From a checkpoint of a small image diffusion model: patch size [6, 6].
Rows from block 7, named by matrix and row number. Rows with one number belong to one neuron. Each number is 500 + 40 x the weight over the matrix's rms, rounded and kept within 0 to 999. All counts start at 0. Numbers have three digits each.
# gate: MLP gate (model.blocks.7.mlp.gate.weight, 384x192), inputs 0-95
# fc1: MLP up (model.blocks.7.mlp.fc1.weight, 384x192), inputs 0-95
# fc2: MLP down (model.blocks.7.mlp.fc2.weight, 192x384, transposed), outputs 0-95
gate.253:451467488552500507500432471444509455516511497408501523419551467498559515551569486506593487536479516577506503541552529491475510570483503511479507523604463548548460476479522506507497474427534514504499489508501477435464487534513495400508556510557540533501487508520485527443470475520452538494
gate.254:502483545521594459502450505545416446485502554479534541543461551528546447518515498532468437432565549498468456524440540495505520452523531496496457468538442468427552506556470468490491480451501488443485472556448543485519431519509550501542520520535555490514504506541514503493508460521515519505
gate.255:548475490522468510515525531398517449558550548478521512511391509487480515587518522438479522368450573558495463548464508618506583438492501515370559524569436428505479508429498554568463458435482464514542433504561440534429536412516529461436393603518476497569516591529492499455598491423584477512
gate.256:544445470519508432587540502513509488455481518496532548491515455592430521568485500448464601477551531525617501446510512483545534631559496491484501579597482462475419444566470518562506408505523495452481519518532542503419488530457539480473458576535426544527458517443487575484464488460544514479
gate.257:453463498404466495540537539498440446532540447465462541523537512528451521508522440508536504550573486566487379450550523429495440530508576505424408484468491507552521483445577532480547451583536540439489527543431490541464505507436566443529508538466495483488458461509563493409588468552444562502
gate.258:477399546484514505514484542493556517500408474475528520488571586540531454600560534513522423524519501532458581426465478583503475546492486466552503541486536540501482461504485553526478549547422445497584447501540507504517501481561512484513517586432545456503537510478501509466471480494517527506
gate.259:411526505460510518480535505474482482523458491530435583489546505507543508500446494514457529542474545532483439513537478447546488513484482490501502507551426527484514459480504504521501506486514546530463529447540484485482531510527468536537533534499444537509475492490465517521446531545491521486
gate.260:493530482563518464502512491472492543498501464554515561507499480532446462539478528537525504466485505526537484514436517393456447523492499484556488496504459510488523515486481531540491549551539472537541499489486517536461477487494512489467493504493523500478455544535519505503505546483504478477
gate.261:530438570483495566534481540478472450461528518485551544474487518530463596620595529527480479504436469508461510464593528477472440536471511465482477513440547534449506492465533553505516519470564535489529494427474543497520545523531477494514517528521464523542561401469442539490577475509476509499
gate.262:517452535429469504459509506483548473529558440543475559429507544464481554509516446466521480482497504518483531459485551481538533511493515463461455499489502454489475482519564513454584495468522478444467565528492524534505496465490489553509518541502459498504462510539540446469564428540506477534
gate.263:515493474452508436538524492518489556464478550518494533505468522460535515463531486465492551556528507459519409491489583516517558419569468511469559526478530511520466494432556561565500482499470530476545465515533501568392437518556441458544547558451543475566550533519551475445575553390516493501
gate.264:492518535477472551472493474452509508534482503470509543509541510499561498534558473487548497477485498537507495507542513481516470503473490458508538521478456486476429537539485463540538466464525513493560485495508499524448465472503501423592491504475573515463527488482514494498485500510552531477
gate.265:470556462498542431540512417460488481474498470479465531424472484522501434588486546526476531530477593555486529557542534486455539464507437482552536443461515508570581490530534503512410432503508498492501483532597533507485496452560513488533549501501545507472504541528499587501488502558506476458
gate.266:517486470507517438506580475455504533495487467488463563430514518489515529499486525460551537434571473540468429523499541500501470504462428511533582471486472492477524487533523504565507506487506475455523513553559487529491497495497530443543449580441545524460509535501524497511570473532509492465
gate.267:439495461500475392453576437445487465542477498480496568494483553464477463464509506460532530565464513517501494459456541501442467486517425439496507510394506449540546496570505508512537396502524499554444450504580478473502524504440496505466490490524504536440502474529502513568510530590492455523
gate.268:422520513570494478557579493495539560522568491532523532592505503462492483493510477532514529556464503534448580461514536444486482482535520438505541512498444511517463509511526499528548459410555548516491495479447483483503482432520493518582451415543549502464449488566548492553443526463551504515
gate.269:532520527523517517512510439478482491530460456469499496457534539494514517492489510493562488460461497548498521551534521516508519540424396484458478478500474496514582471470528480526557474520507521538538533470465467548450498501537495474515505578548490565523446488496564523468494526449520492533
gate.270:557440537464458514475469503503492503460496528502503465506519528498526544480492530470533501512574490502459504476528508501528472519532486526496474492509543488477478564492567491501537506497471493549518470491494529549536529533485484484515498463463456480532494487463445435532504553508487506502
gate.271:544531526509412497581545515502561459512567534614451414525519553527427428520547528516484499523573480458501489517529434543518502504565488488534518486523512376456591565474503406448530510538483515543493486531491514525504585448445491453541508506483480415506591516531549545536593519487394511511
gate.272:461530512515523514490512461519486428473529513413494478510490514514531493510428469508525493492551530553554540518467532470479540517507472481478577503508490490467530473488478599580486493487549496520539466471434528477497502597480484530521559463516434472438472499594535541543489550493539534516
gate.273:582551500499523465537497523541532515570552472460448514480497464550457534462596476470438480505419512483491454560524596449496568432426478509521494470490538547471553529560491497475467453481658502504478460605464442532441487483467487416526488430556575422479501477542545520464523501521489526481
gate.274:478562411547456451487509499531530472544553558439475521561531448515509488488430481541475457519530529466488522525509418443497467590514549491502491544516472565446537447493558569545482471540490506524540457529466554458524495506527450523530445470490503470445530562557553498440452465460521521520
gate.275:596492461492508545467489482467497478559394532552479485419422522527444499559461535497482525551566567479433462497560477530531499489484490428460546436515464518499481496500558478463560433448497548479523423467523451468504490570564496500388440539495542509469507516545463404554488485490466499502
gate.276:534485532494481506430529499419458538483449460521494481502556507447546460551495447450484534495479527474533532493396506453532518558555528481495543465492585509503491577424529517602498499520562503472490578568489534526574432497555587433448545493458527578466488564509490506455542509505392523502
gate.277:522505566492470469503512444497484510437518431510481494493506558507478458513496519543496498595481562517513483531506489509484529517499521430507539577551496463493482434427550452473422404518517477554501513549484483489478444469472533522497589489569493464526438505486524498548516529518448484561
gate.278:434498484517498476490518431487526495476462512501487466468427532507554453470472511481525506512478461546540484540484524503506509498461522470505524483475495496542528465508466500538476455463483480500534472445489468515493486481544558494541488519484475520518493484499533524457473489502464483532
gate.279:533458496495475406469466423523534459545606495451489487495451515465561515560458444392488444473412506519574477434515543570522470494440523530427548583417533406514466496535482507435517420494552513556466439569480420546559461510420524438519530431483516406600528510480525459510483539553545472553
gate.280:525433484510517449471485488468513557479522497518455570505509484520467526512488496458517525504519454465512452495521493479487464516482473520538576500475518542477429527540455492548506520536488500505559514536550493550520515471483483427524521483422499491511504496476490536504504591574573512455
gate.281:425536530515434488431540504505496440544532567560502556447507425525549497447462524517507425470465551458482530533485504549475496410590485528463500513554448553423510502561516480502525508518533516494469441480501487515500443520498519486546492543505459493544529612446492463441487518478498549516
gate.282:543551476499486444482515388472493501530485496503498514471497473483574494478464500497510478491494520503511461561488520529498504472483493450456539462482521489476523515502506456508531461492491492578559538468503570557530469539513466508535498463431507502443485501488484539455474573493482501485
gate.283:485524431550602458396514495536542520508561518538568487505475550504452481538534519532534454517483513492505525486463447440466469571506507509506494539475464503434493470563450517520493528525562474558551485464423526500466453564513487490482542507522519473480502605577555531530517555519605560489
gate.284:419493406475446436466443565503558489519513512551491593431532569482522519501386501501473525453479421502593465493518483588503472605465577528423521587519540446524503462451434483530515563436426507450523707487489421431510598390506567488614572503451400496530502456488409568574515475459464539510
gate.285:482451551500562466501484511511505492506576506473458503474541476502485464463499433452532471473468493511517445440559498513539433565505510524491475559437501452531419524513487478485554473503505497505549484543482476595565511464560481446531485432460557478542527497542530466513498540521529547524
gate.286:513478442507539533497513512480506481554476513453479529504567403506472451487525469459524456498458556493446549477479494534547505465547441462521507507436499519478489542509431485561469518480525489518539452530510477512492538472526510480546453468492577443479576492491486500496478522503542507459
gate.287:587545520489478576421537565479527397465482492521541468429520407574457541492470462509500604503468514565599507491500495501506503478546474439498443480476520508512515510402462477493518435521626545469513518494418521481548429503585516483559528569530481585447539472543517428566435490438408507533
gate.288:506540541570587466434547514512482506489538538526603463528485499479483458493472539541510513491521519558496523463459476415471455515535467468463481556555455473421431420568460536526461487461542523559604416422445514521519517545500529516558487523578544494465484539598497476521524497509501532477
gate.289:495546528541455461519523489488456502427554501519500456486548457532493489489524479546566581464466553549476518551472436433505478461568514483357555453481393497466465463503492476448462442574582472501598485497520523478478562508489542565477453458438496500557535521519495412565524490519419501522
gate.290:479552456539451533405524524466578420500494498512486509513482495551551401518525486492444536533463440502591436438487539591391498483537552442422526417475480520532500502498467514537558503519481426461481476540535548574550497553413479507490482475565572555455516522456474550537439458520476462466
gate.291:513516554452465446468608517504522516467539470436486535442477507495521505488535563378564537571467517550429530592423609510460480511540458526462523472490473478560544475517518536508487433498498406446492515445575426480441483496455525508449516550502496462439582501503449560519487584573505445480
gate.292:534498511494544483473521457584451507571499477473519577507472498461504438480467468532495570547491523495470429449441521527457599498526499520509514463473545483503569459476524534507559513398483537531538475465478465526496546561547498493519441536494568474522510547496546486461567477538474507512
gate.293:604431502492453493502494495498460603529502519460534423499577509509486511494501480500465575458455540489515521478527483491509488533546516498464453522513446528483533419522491500535477496480485486506579460569471517492514464502512512528518516504532536526481458514509451436498558519497472507465
gate.294:471499485510480497523484453458501505503461516477555497528468575494509515519473514477586511494492526493478560545502470477490531530449437481517455480488485487550576472492534465474545482469486518554504515447475459459456492520498518540458526545521494524562467486470551462525473497491507423547
gate.295:503454442457538504452497410487479467460477549439500559436523456484521498516443503436571537528512564533448475485532500504508519434493480430492470530412486395531462482544518531428446493559519543527515512461511468537506564500556558518557565444463545499490440543495571506502566513511552467496
gate.296:507468517449551471531486582503530542487551494515481511486446527531473506511514472441524520538520496502517497464488506461505543508490614533542515496485435520528487505529490473562486534513501513426461542561524466553471497382482478449476536530491499448502461526548479471498541473509544498513
gate.297:530385536439462522478555420471469497487538449467510434481517505513506487487464531440535509402487527466469521532440582538515531522461530579484482496450546511572510577440562521486485456551545413503436474536578500516479499548484574492514482562441535457437533511501443552385509479541526449525
fc1.253:545507436571550488425543459473516515524525483480477545479537518539515568569580511499605512495429462510569469549486458418492522554389483523530440463480538531549456470528528465586617493456542463508547500470447540494499465525521456442491537593501501572544419518517465462435449501575474503490
fc1.254:447512516496443539486529490460542518517518417501436509490516432458466479481521532479531543571468544468509528514545516532490466517591533485472514471466531532572494513465538481510528434488504543483522475456521505464417563399463437588492463492473464537509544444456445503602492551500438453475
fc1.255:546473475488540470571482512519440565442445567544405494561515488504534471456516560530491412636542496507504470529531519498513479498613478496503478443451499496493517488469482516540441498507412533497502498391475509515527497529594451516458519506529451453434521449412470444527437567507492495430
fc1.256:563485507506444512533535441478447517451487536413493488551477474525494473513534476466486532524537531487478526519502484478487475482559439528551562498479495502491462569560512517520442467484487472508468422544547571541475495524417534431498414524467530460471528511425464508464495546527557509469
fc1.257:518491494536473514543513469466441479450479526484502477536536534479449452488561526546483494523554465486486462490516508505492490496542487438436482478562550532478498511460508512438500491547470519539551499462486519433494457549522530529494473479497485524457516497449498531426494528484485468458
fc1.258:480506492534530516456500517518486459427501562494522459500541433489452457477493521513399502477437495493509526540468452528481572481472465533478520520490477504447518483516437525496424479501523547523455434497582502431500508550532468484462541479554465535464574515483405520542367508493533473432
fc1.259:523506526511530452610556428474486489518525441545448522497553553500525426548531523537454500493490601541478476510517511533503509448502473488457527488512563538489551448538499504533427467504548483519517463531548535479498462507527477481496530530513503523479549523504465541521484503463489509472
fc1.260:485496580540564474450541521539507533502538462573534502518513438457550551507530530573482444410513509507485514512465462463517484492485528485581466550498529456464538444452484507489427563556544433508554504506476527494552553390510499546467550500503483487502492555527515490488515489480486421469
fc1.261:569432478522528502501477570461495494477465535541461515493615532455489516545519519470437487421561461462458496502516531476541468449488440527502509512458479451416467526575499541466524501430545511505497405482552571472516544557530483501485521457497527487512562532495397526528424491532516534413
fc1.262:466501514520477545478515525512460536471466508512454510507571458507470465500530526534428518516522502433550537510455471491445532476570517525536551446527490512512489504519483498506461520424445492487498488505572567478528486492559432525541457493531423522417548473451461507502491501539511489425
fc1.263:510521465465498520465507528546456525463433527560465474527515451522483450494551481453496528559532546519483487524513473509523544497547443526536551510458541529487476482485496558518489494418478537484512461548553503553440458549527467514525532538488535472482554485502495490479480519469536527458
fc1.264:449480476467524575570422481445517421500505514503496523511532481557595518547586519500509454478506514535557452457491506537523442532411509488517466495463448480460456498542478482521490487465542469518577501512565452528408463459503531442513492577525561461380541543513458505524501483522511529465
fc1.265:462514485527484509528525525406494483531532508518467505457521577538415431451420516532522492492557522502574458469412506562520565523466498548531525522560468511542482507463534450457555434611478472518462499450453505459575536471442597484443581470466589496490485542502482534544571508548494507467
fc1.266:529501390574501476521465496496524509473502503536506469550482481470508485555453499536525507491563481529541480494551490525437490549530476518500515511553493457472513434550480550491453491480492495471530472493515497512507520479596531501505496455504471476513495486533490496508518454515443511472
fc1.267:475467572453534528452517632523459569504489535486530485570571434539459511502472522465441568576529434458553530472549467529400487502530472537529547518474437532523464534514443510511492538500497477491445487497587514533551522515454369452552502495536481548464564455494456483546502505537502435477
fc1.268:445559504541546441487548544465520530525552516544570515534496470464459473503469501557552500541506484534514528467464503383502416522635549510497525492535489514449463471566512553557478504439575511603525496431425495522516469473564493508526432474505509534478448487593549517485523506468519477475
fc1.269:465495505502444507484445490554479492471480493511460469515480521504448454451499503555486545531554472459524501517533545548461569513516553542503545476510509565589452517511496492492506528472498468484490514502511476464516531487525426531524515489500519553520525427507498582458488491528466478446
fc1.270:496429515532537463509438464526471406511526523419499542449512483495515499414488528535516508426546526552566444433492469575468522562511541499510513528533485513537414494528488519523542551549516396515508553513489421457505544475493479446496502476519434529406523507490459502494491555546477550493
fc1.271:462505539506469508552437542503543454506519537611424430535574495551485475564522528466510513483466566516490496498517466484522496476601489491543483492486498425457529524503503459505502517490447486574522421495501578517555589473413505510480500486521467435526536544493511510503500550530473557488
fc1.272:523523475544505455431527522533487518524538502499560547518522502503438454510434487497540477456553470530540527528428494438491465589446432504464517489495491499532520471520406568544530574484507518552470489450422506528461520553521449452454530534457467542466428459601567491459564555498537523488
fc1.273:491515506547549463512544426497522533562459491556363481450520480512586475503504499463465478471482571510515489560503510501484498462510474518528539489467530484544515498517528538555436484536542450446467449542553467495522528554511506530463506477533559509443511563548496564466518517467486561490
fc1.274:536487588515503571520467476496497456466466446520462472452508541447574475480572504476519507484459555529487480462538530581504574430490527498439512481535502489492477572480535447473518496520514566451490448543578481503510510448503503527527509479547539478511522488428415494591420494523422496483
fc1.275:425530486520530502549529549558503461449598468485516457548558492524499505529542471544485472475439487519534512516453515474430543463506512566478401531492505500536525452530444518575505500561473456526479538489491532490513477412463474554537499451535485487527468516491506606437508465501531499491
fc1.276:544523504501507487424519451424542480507373443530475516473597504530586425545592527478508535484468538516527578488437521493441533557525529443525553451429489481541496501550508543586504468490492450520485458480607544501489494512507482509485556517507533537460524535467493537481531514526455495470
fc1.277:492504366570468469478436505516520450492477530453542436446448452471531515462547528485537554504524515480553492441533524476510509458483530544527530443547524414552514488563517531499496526484520481457437478409520576437540553541469504510550501542439463516536426570537543568428552559507526454474
fc1.278:536524507524481547506482477572491428463536521469529481518540593515481564451511477607485384465477450502478486546465512563478553524506445457443531566497548516549523540520545421456612482485505497495485512550443576529498466508474509507521541493491511477562445508534533464505536524399446480509
fc1.279:477450456460523505435451520510554515537546490494454564515450460543502456486434417507499501510437504526540492470549549516409526490460630507487549532387482454580462477483523553506515437509545520456469484557519493616540560494475432494519559473544574466488504458562530514536492490578495499564
fc1.280:481582465546436516599488500498425491542458508500536520483488530490531446482508472528502576437570504461534490494432491447482508510528511530533511486466492526487461485496524502493446492401519576475464524521508498455446558516499519535501488532491579517469530491500541472558463465474487479516
fc1.281:509435490487447493447513505447483406515468552461547449495545466430585488388465471487453445513454449529519529515595511543519540498459411541480474558535501477447491452561487493455519533475455521528496506539457461546538510572451451472511479537487508534573497513484538511397523492484478606538
fc1.282:507484503481536458517526478465506511491489469432491526467466535533503507526513592504523519455492515522460519546504515513466524496508556500523555472433487487572518495517515532487454430505507455515483465496556433497490509477487527423499476536477575491465540525538473535509486503562447502458
fc1.283:505467496520463489393549461558505418497556493499513474473456552456491471578596471513471479499426485508541513486494433504490543555514509508521526504471491479420513523475527443535430476491552534524564509415485520471525425640496496536595504435526443483462500503483520471491492592463597484516
fc1.284:460454396500509507431511506547561502539530498580486530422545437523485556488434503492470563421436480550573517484458515544505523600457502537485486589500512492520479466491460507515521515442499526484570578529497461425475591492541567489599557544490366482519495463522447492583510499474585496516
fc1.285:538498551459434497528539540499508525440489489467587458455521461504543571533516559467533516531519475500458531559517510568518509532519472533477449499495505537502488512480498495480489531525445441466503552475464489520461497467488492495474510525498489529524509463513487561473493501430452450491
fc1.286:456519429512483494543411504456558521548483477426512505465431546527490498615529525496523521432481486496448541430546561549512453482543511515501473433527518428530476449491465540577549504462508530517522532406546543517516482532360400517470502522445533421421514480500462470475541461542567539502
fc1.287:456545525517546550494469477555532521491544521485511495501464506495643459444479526503484523528511491527530441511445494460505441542533517503531508532523438511506491502507470524487478426505465445537523476426508435464459469448504480515450483495556575482483523505564480499525556542546547569532
fc1.288:551442521487533460580524508540553502559484441521483502538431484463528449571520435495479595506530513548474572503487502433478504480366539564549519532460516457514485531584515505424517478435490425580535516468444458522437504528535536582449533483550461500519584476527524457467485541415477461506
fc1.289:462522468540490528467544533514485511457505527549493454430463479550464552572508441539557509558471518527473499496526455479491528480490526484336490458454457464475462434499464469464542453542518519515511520433515488463527530531541490550449431470531517529560477480524470452563514462460430483567
fc1.290:497476552473472480512543551491526514436529505472513468475486487574503523475513459461501518511471467499492498499483522509484504541447498518510466526470487474484453510465467473498523481516509455457479544571476467608535464509501477451527508527511509535510524522538462498442449554449485497532
fc1.291:488502497502554492510564627474484524506542452540430554477563450589475493546483536478460589536503498522455526547472535462404486460536433500532589425516463565486506499519509592557469549497539466357476584517612569486492529520475480521472537536552527504401535555515411507554501509575550509444
fc1.292:478556553509566444533523515576452513554506551507605532525443493469532417535476519558493568506555499517523476458460563496486533528467463484455504535526501468494504451496454515516458532459478492555550527469464479548599512560532518452569459530535584435479488564537480493438535499485497523479
fc1.293:535440478497502539503472519458502459495482521498484445525524497489519484408464439451497510496455444559513522511592498513508525538499363520511493515442469473514497454538453527474494536490462487528521521504507518537490500503460527462503517547501523512533468478465538523421522514511502556519
fc1.294:507496502503522427443561504518484477535527449453493530450492480481464532485584571491460472456521511546431499540524533478518441433514545531487570504482612522482517442551505575500450463464535493487491470556516470467498507513483550516525525521493480449488553537524467476520502495522465535448
fc1.295:482498476514513476542522467458520519571552461556494544489468534499495491497491465509535483451455516553510507528502510466515504545481466486489508489533496525483539454473510538544525450496529485507506506545451485483481465479454512482487503527513558461500490484546511474518482485517473546543
fc1.296:505534540479552475462567521570505470516508485455562495462561474514503565476545485449548518473474516553410483534489489476530509520437420528491458519476530482515556455483505472477569497511540484489513518530441486591476463482523519440523490524479555497561501519518560449576584473434509540586
fc1.297:465528519523534528553496529526411580494463487520542453436513496528448503473457430556492457436568513456479454488454491502493492516428485527531462481530572498446516483395526517520476535464568554543495540507497562555535492550632511538575483498483505476385479464528509432486474496443459551525
fc2.253:469492512489562405583422463400543497493490521525541509486494442434440504441481418472571435410489546564522521525543561548453462522512508484413518469560516428436509508487537499421489477476506489510482513430501495463429505529487561447481499433483500549471478497495518538491560472485497493565
fc2.254:486471562541570423472421517521481463463444596449496558563468521498575455491514537490467459478548490475523474533508531537503517521613536540533449431522492505415541490555513487485531427480550513402537472564413542482488491471467499487496470532526541584548490471519522534519543486538483513552
fc2.255:458532490492542529557544483594562537419505413444489467483607515518533519469533517553509517517550520474509517468477440490511490518519484532508476508463460472433498466556531487501585563559543496487431517516521505523549468583477482452454549418488510533432484420466536456513457541568438456477
fc2.256:489529533462484494466454491482476448511529467500487504510554526496536435433520473477491489513452521519484517549429511545537421422444477501471511476493456491568556522467517537472491588446468529522596453486449451452500562472450498605585560433469555521492555473521473501429541458525425470508
fc2.257:532494546559479533545523496418433499497478520527417506558451461466402525449551455542500473531530524454470423465521490463453416528540522472502473543571539509464488542462490517428455486534501524500485507447501500388500455483488597549546478490477477502452440463472515457468525466504521513478
fc2.258:509563479548474531476538471496461488521570510490482464513462461465481516446484457494522527457503520482521450542506496458536541495504500532475490477513517453488526534495535453480542455485566517500460557518433483507501476513469525531484485450558494525524461501518512499523540506521461494534
fc2.259:502474501520491517481493520513552507505511457503555455507489500485480508470534497483495484482535429470491545506494507529493552507493535529498502462503514547490502530495554519495519522488526482424539455538476529488491505529482554534504457517493545462488515507546516444515550447482492479560
fc2.260:464452489521502507563570525543446482520509468568484611504488537572532500442514469476570545473577530456540543470532546420525573497466461470463465489548534477459572552507472489575590462426492505515454474563489503537487485506498449485473449488495505516479472472505526518463513465595544495475
fc2.261:483532498509460495455504498563492557534514485502464494472503484508538456395465470463516519512493549517495518526453514519531552458432501485548459501533463496569517474461534475480515453528433510470476521545542492516531511453485520480446489529484527483464421549536532503482475523476514539538
fc2.262:520465501494482535481496586512485497525509462491481620491545490540471515447568448542471483511448475494477518472494534526434552536537459464435546517502478455551490535481559514475590525471493491485463622493553581488502487512506439548564511499491487520433444489509521525519544524522512523459
fc2.263:535537490491442514423487476555494498511547458497481476502499531517443520555451473520499389431565559568487532500522452475500487561515479512560424471508516471507614492616516522485507531501562427490474519455504477443548547446491508529489453448499527549402406515474538455531401553562442547505
fc2.264:575403466528451467484520513473547482501457454546503544481481542469492450551517511493494534516484496512537529488458489559446499518546512463532515514544461553515516473599507545547541504551487570512431456441525480496523502558513504444485519478457495488541487531513491549468439487483476409502
fc2.265:515455547484471577486526550538460473465524500481532553596489468507485591517457444484467530502501496446475503531543435499471447501517558472532479531482555467390480484528428550478423573407508537489503490506483502516459500539554435486514519544475497496523512471458522468468525465482529488550
fc2.266:526494526456459545435454550530507475485508514512494499531511472484509507491533466485471459621464481458499525451501494494474562515525520466490500525485536524557444499479449493462530512535495467518489510422453496487532482488484484549455515462551479504505494461455468512479481548473461525577
fc2.267:510495539489553548502476557531505543472517496519490486493536464520525532507490547509498499479518490520491497532511490499528516511490549534495493480591477532498463485442508505503483554511496482452547534448426507506492493453528516513509491517511500492500493500482499498470509482470490524469
fc2.268:524521509454506558456451502485453499519493540434518510354521476564492444406510470508534406490496508539549377556505462485530485484558434535500454499480521362450482514479520480514406452511484461485501494603474531542501452581509481482442531553527459486495523561469495496415536484522406508498
fc2.269:469506462495536552476462500541529513473478514493430528538516484529455461475514472546444498506481501473484516499492506478370508504487506514514515518500508504531501499501497537473483441489509514443506492498477550453505508489517470513585478470494534489509555498515537528493524465522480550449
fc2.270:470442519470485481543470434465583530520548605516556582433563546457538508443487531539457429516504583536569539576502499504499490599500505458420544517490393516485493540524561496552467527374460510516542544422557484512453543446485503461445476568458491433531443562529586472610540518516511464540
fc2.271:502467480524464512521491455501522516418503517471532500488460546527525473430507447464518491482551533500494519475448518426476517568486454491477440490506514518461444520533513502481553532451509500462523594476446446469475477528593452509511491491494481488505521530430398491480524455490523438508
fc2.272:508455487534495449465458510561499570534502496600580540521468460477467500531521547501477492564421521446485460507514464585499472492505509511527459503521513484550518502568524438420517563459507523469486513522563465525513465411574485499463457565489588526637621519463542444487523398547465491429
fc2.273:422475470411488460481476483474514482475502509503534514503490518428495448511497544527545562494545478576499530466473454562511509524531493479493470502493439486510435467519511541508519490460430501521519502453528515469541509463477510517515496537447427531522490540487478480515483508523556437545
fc2.274:503571435535479413476488531510560451514550601438416522534538486507536535478459514478496496519563520421486503537551438472495483602509551546516518525478497561432496449492617533555477498581458506521549455539494589471547496475515452525562409433515540506392522561512486507426448456437542511530
fc2.275:560472450477487536460443495427563438535354520565485548395449472504462478553476479483514516595467454457466476478534495482540486527513512431441572463487490479513505483481509409450554486415454553438579485476464456379481522478562457425426442524479530502460484462534409420521454481520440498533
fc2.276:476502535477530464538483466520537518540468442496459527492505465550456505474478513521562498497479558559568506497481530579458492499501463485513510476483394543582494545478568512438492439479488438516542441480515518473463514528513489524574428533475521423463463460544525505503478494446526439511
fc2.277:484403572411534529546517483494487512494529427600454533504527571474481490560503470470503543530507496538434456592447438502473544485482483451514520531478493523419432453460502439524480468472468470522554526560513473502494488512499555468481467461527586503510523507512491430561413444541474582521
fc2.278:533493581521488554497550523471491501558545474503571528506521522533463513474544462562507488486487467484459522524499550525497515554546487510444510495475481463529467562506546515483582524494567497466498553536543599531504498542461446471502510510482551487447502481583485519482544513484522495509
fc2.279:527464479460537458466465514532493459531596527439493515553465484433539475504479447416478445453432469489558469403496489528482438501477511530441544573439480439523511484504443488442537441464492512514488482520501465573587464534472505444501498414508486437547559518500497458562478561531529497543
fc2.280:520523556461542551442492475493576485495525449477475494479562516484514532513454517470440476513453473506490496543469514537536514508516502466502523503529437503492562494449494488484573492501452463506515505517465529561556485448510536449479464503473495454535478516491467512482511512518500493483
fc2.281:563459520537487536551477473520504567480475412468502416583471595491431496585573502520501606555547484576516438494516451430534496536418480481568533493490541420542462472420489547543467497505445472512544511492473519485533539451500451543465512433526536454508501421546526529631483524484541425457
fc2.282:471453501481565595539437572503508498524506492526511518514519520522478437521488566489474531480519493468482520504492490443489519504496564523538474497514459526568501488469509532488491533508472507465487481470501471480514532498567537516463517534527513524497501505509568517522526468549533544495
fc2.283:521575493487548564585432522486463541508413512515529474525527437548523588432433537486530580537562499476461508457497574485520486428511484495471457540568543527492494435564449566458546534487450515500486463551529466458514542443563526480419550552505547545590576462541532512500491388497453519474
fc2.284:581478547482488464508522474528432515462484472474502472523469509507512525525527482489495450476558589465466507486481515515511483462506474460537465472521495527458511520488574465522499420551560514559429434502486535540540448561518440502417466514531572506480478529538562464424503481483477504513
fc2.285:528490518504401411500540491474574485482487454504558455402493500499492570556527537453549509532517487537467531540498565508560515513503484496447471476492511516546501429507525496489487528498461434475487489483557472506434499504475517531429534526483495544511488469493460531459516489467479441522
fc2.286:505451517456471531510588491518428491514501480541570481542537459450520518416476486483468422528522491470555448536517456429478551533485501530478584514475509557447522530492575459463445532533531455466461471564475503487484505460598583510516506418588451578621505503465511525487481564436442449486
fc2.287:443477525514504477506495499508459576567504437528500494574492569406448469510597552526479436441478529420388471508531533555501586524455522469489540517542467479473428474595513550474518573482500525508497487547512513545495562580474469517508488446537491410511454546479566590481488506537513496556
fc2.288:385474449477483552393471464477451502496449575449485416450576489549489499477494491538524467505417525449531467531451548571532493489658510449482502431587505541462528503422486462472460588568551568486457448501488482490506488506493483383519508524490518490608404495433547498470538512588532622461
fc2.289:541522539492553539504483487466601493538449423528523474549496530419527557463496530461449428522501522498497471447540623575505478473493496512645399577581624510538493584480560531586511564406414516475436419507418543570520435515503526514571561558631482483442497479475537573440482514480534517440
fc2.290:500511476510504514486491477480503493538481465517491525489493520473494497518510520510497501480515533509486501482507501503497553479508514481494507488491496506507531479505568507510496469497517508523497470493538503451498519514503520542498498490495507471497477512489518504516516475536518476483
fc2.291:494493458540529533515418461514493506539491582540489533583477477540476468507492396608484490492511519496531463446528463471547548527494499463527469532457504478501483498503487513550503542486495563547504461498409508531546526530524443494559503508522524538555428505507584461487499454442482582568
fc2.292:387518442479477562463445534472536434459432520463508453506513502460505462467498550530500440474555492523492562576547483476501431588433466558440543503511483453476521575533473470558375547610520530480457538567508585521531435499473473511477507447517435482488520491553475470559441534456540545506
fc2.293:421606535529569529522526517518527391500485484551487578504426469498529452519469533505546441532602429494464486518450511513481505453486491520547545425500521493542471607461519507475522500534523512511444490417562489523471528475497487498453468486475484455531580513509570565527406487506553460526
fc2.294:524510450511492558534497464478500444501464541497513476505490540467506510510481507454557494475483518472486490504519497493536497477476486487474433484500502472471571481462521471472504524501484523542499490439447498497470501547508469510477504511506492536546478501434537539528438508483497478538
fc2.295:463527493487445473558479487461497497489480432480459563406439507505508475500487491502529489519513484557532521550544443519577507503518482447539497542511517482551482468492588439533487512540550549535452432544415493527455508557488550501520509518496548566492476466566486479562525542585524487535
fc2.296:528532473479501490496465495504511454508482505507553443476524495525513517543483503464535479497522495506535462489524479500527506459443472541495482453473491515484568455534487439525514530508475525497522449506468490613479515481464485455505502495530522512558512521472533482540523443457478494609
fc2.297:515492445478494461511501545468534475537454540546497505525572505510387488584444546597540508418506472462513475462494494558524529514522486533433421475522543504517514534523519436466501563474574447446540479475476541458446501543571485552531515499564533452518447505500544528481547477479520434512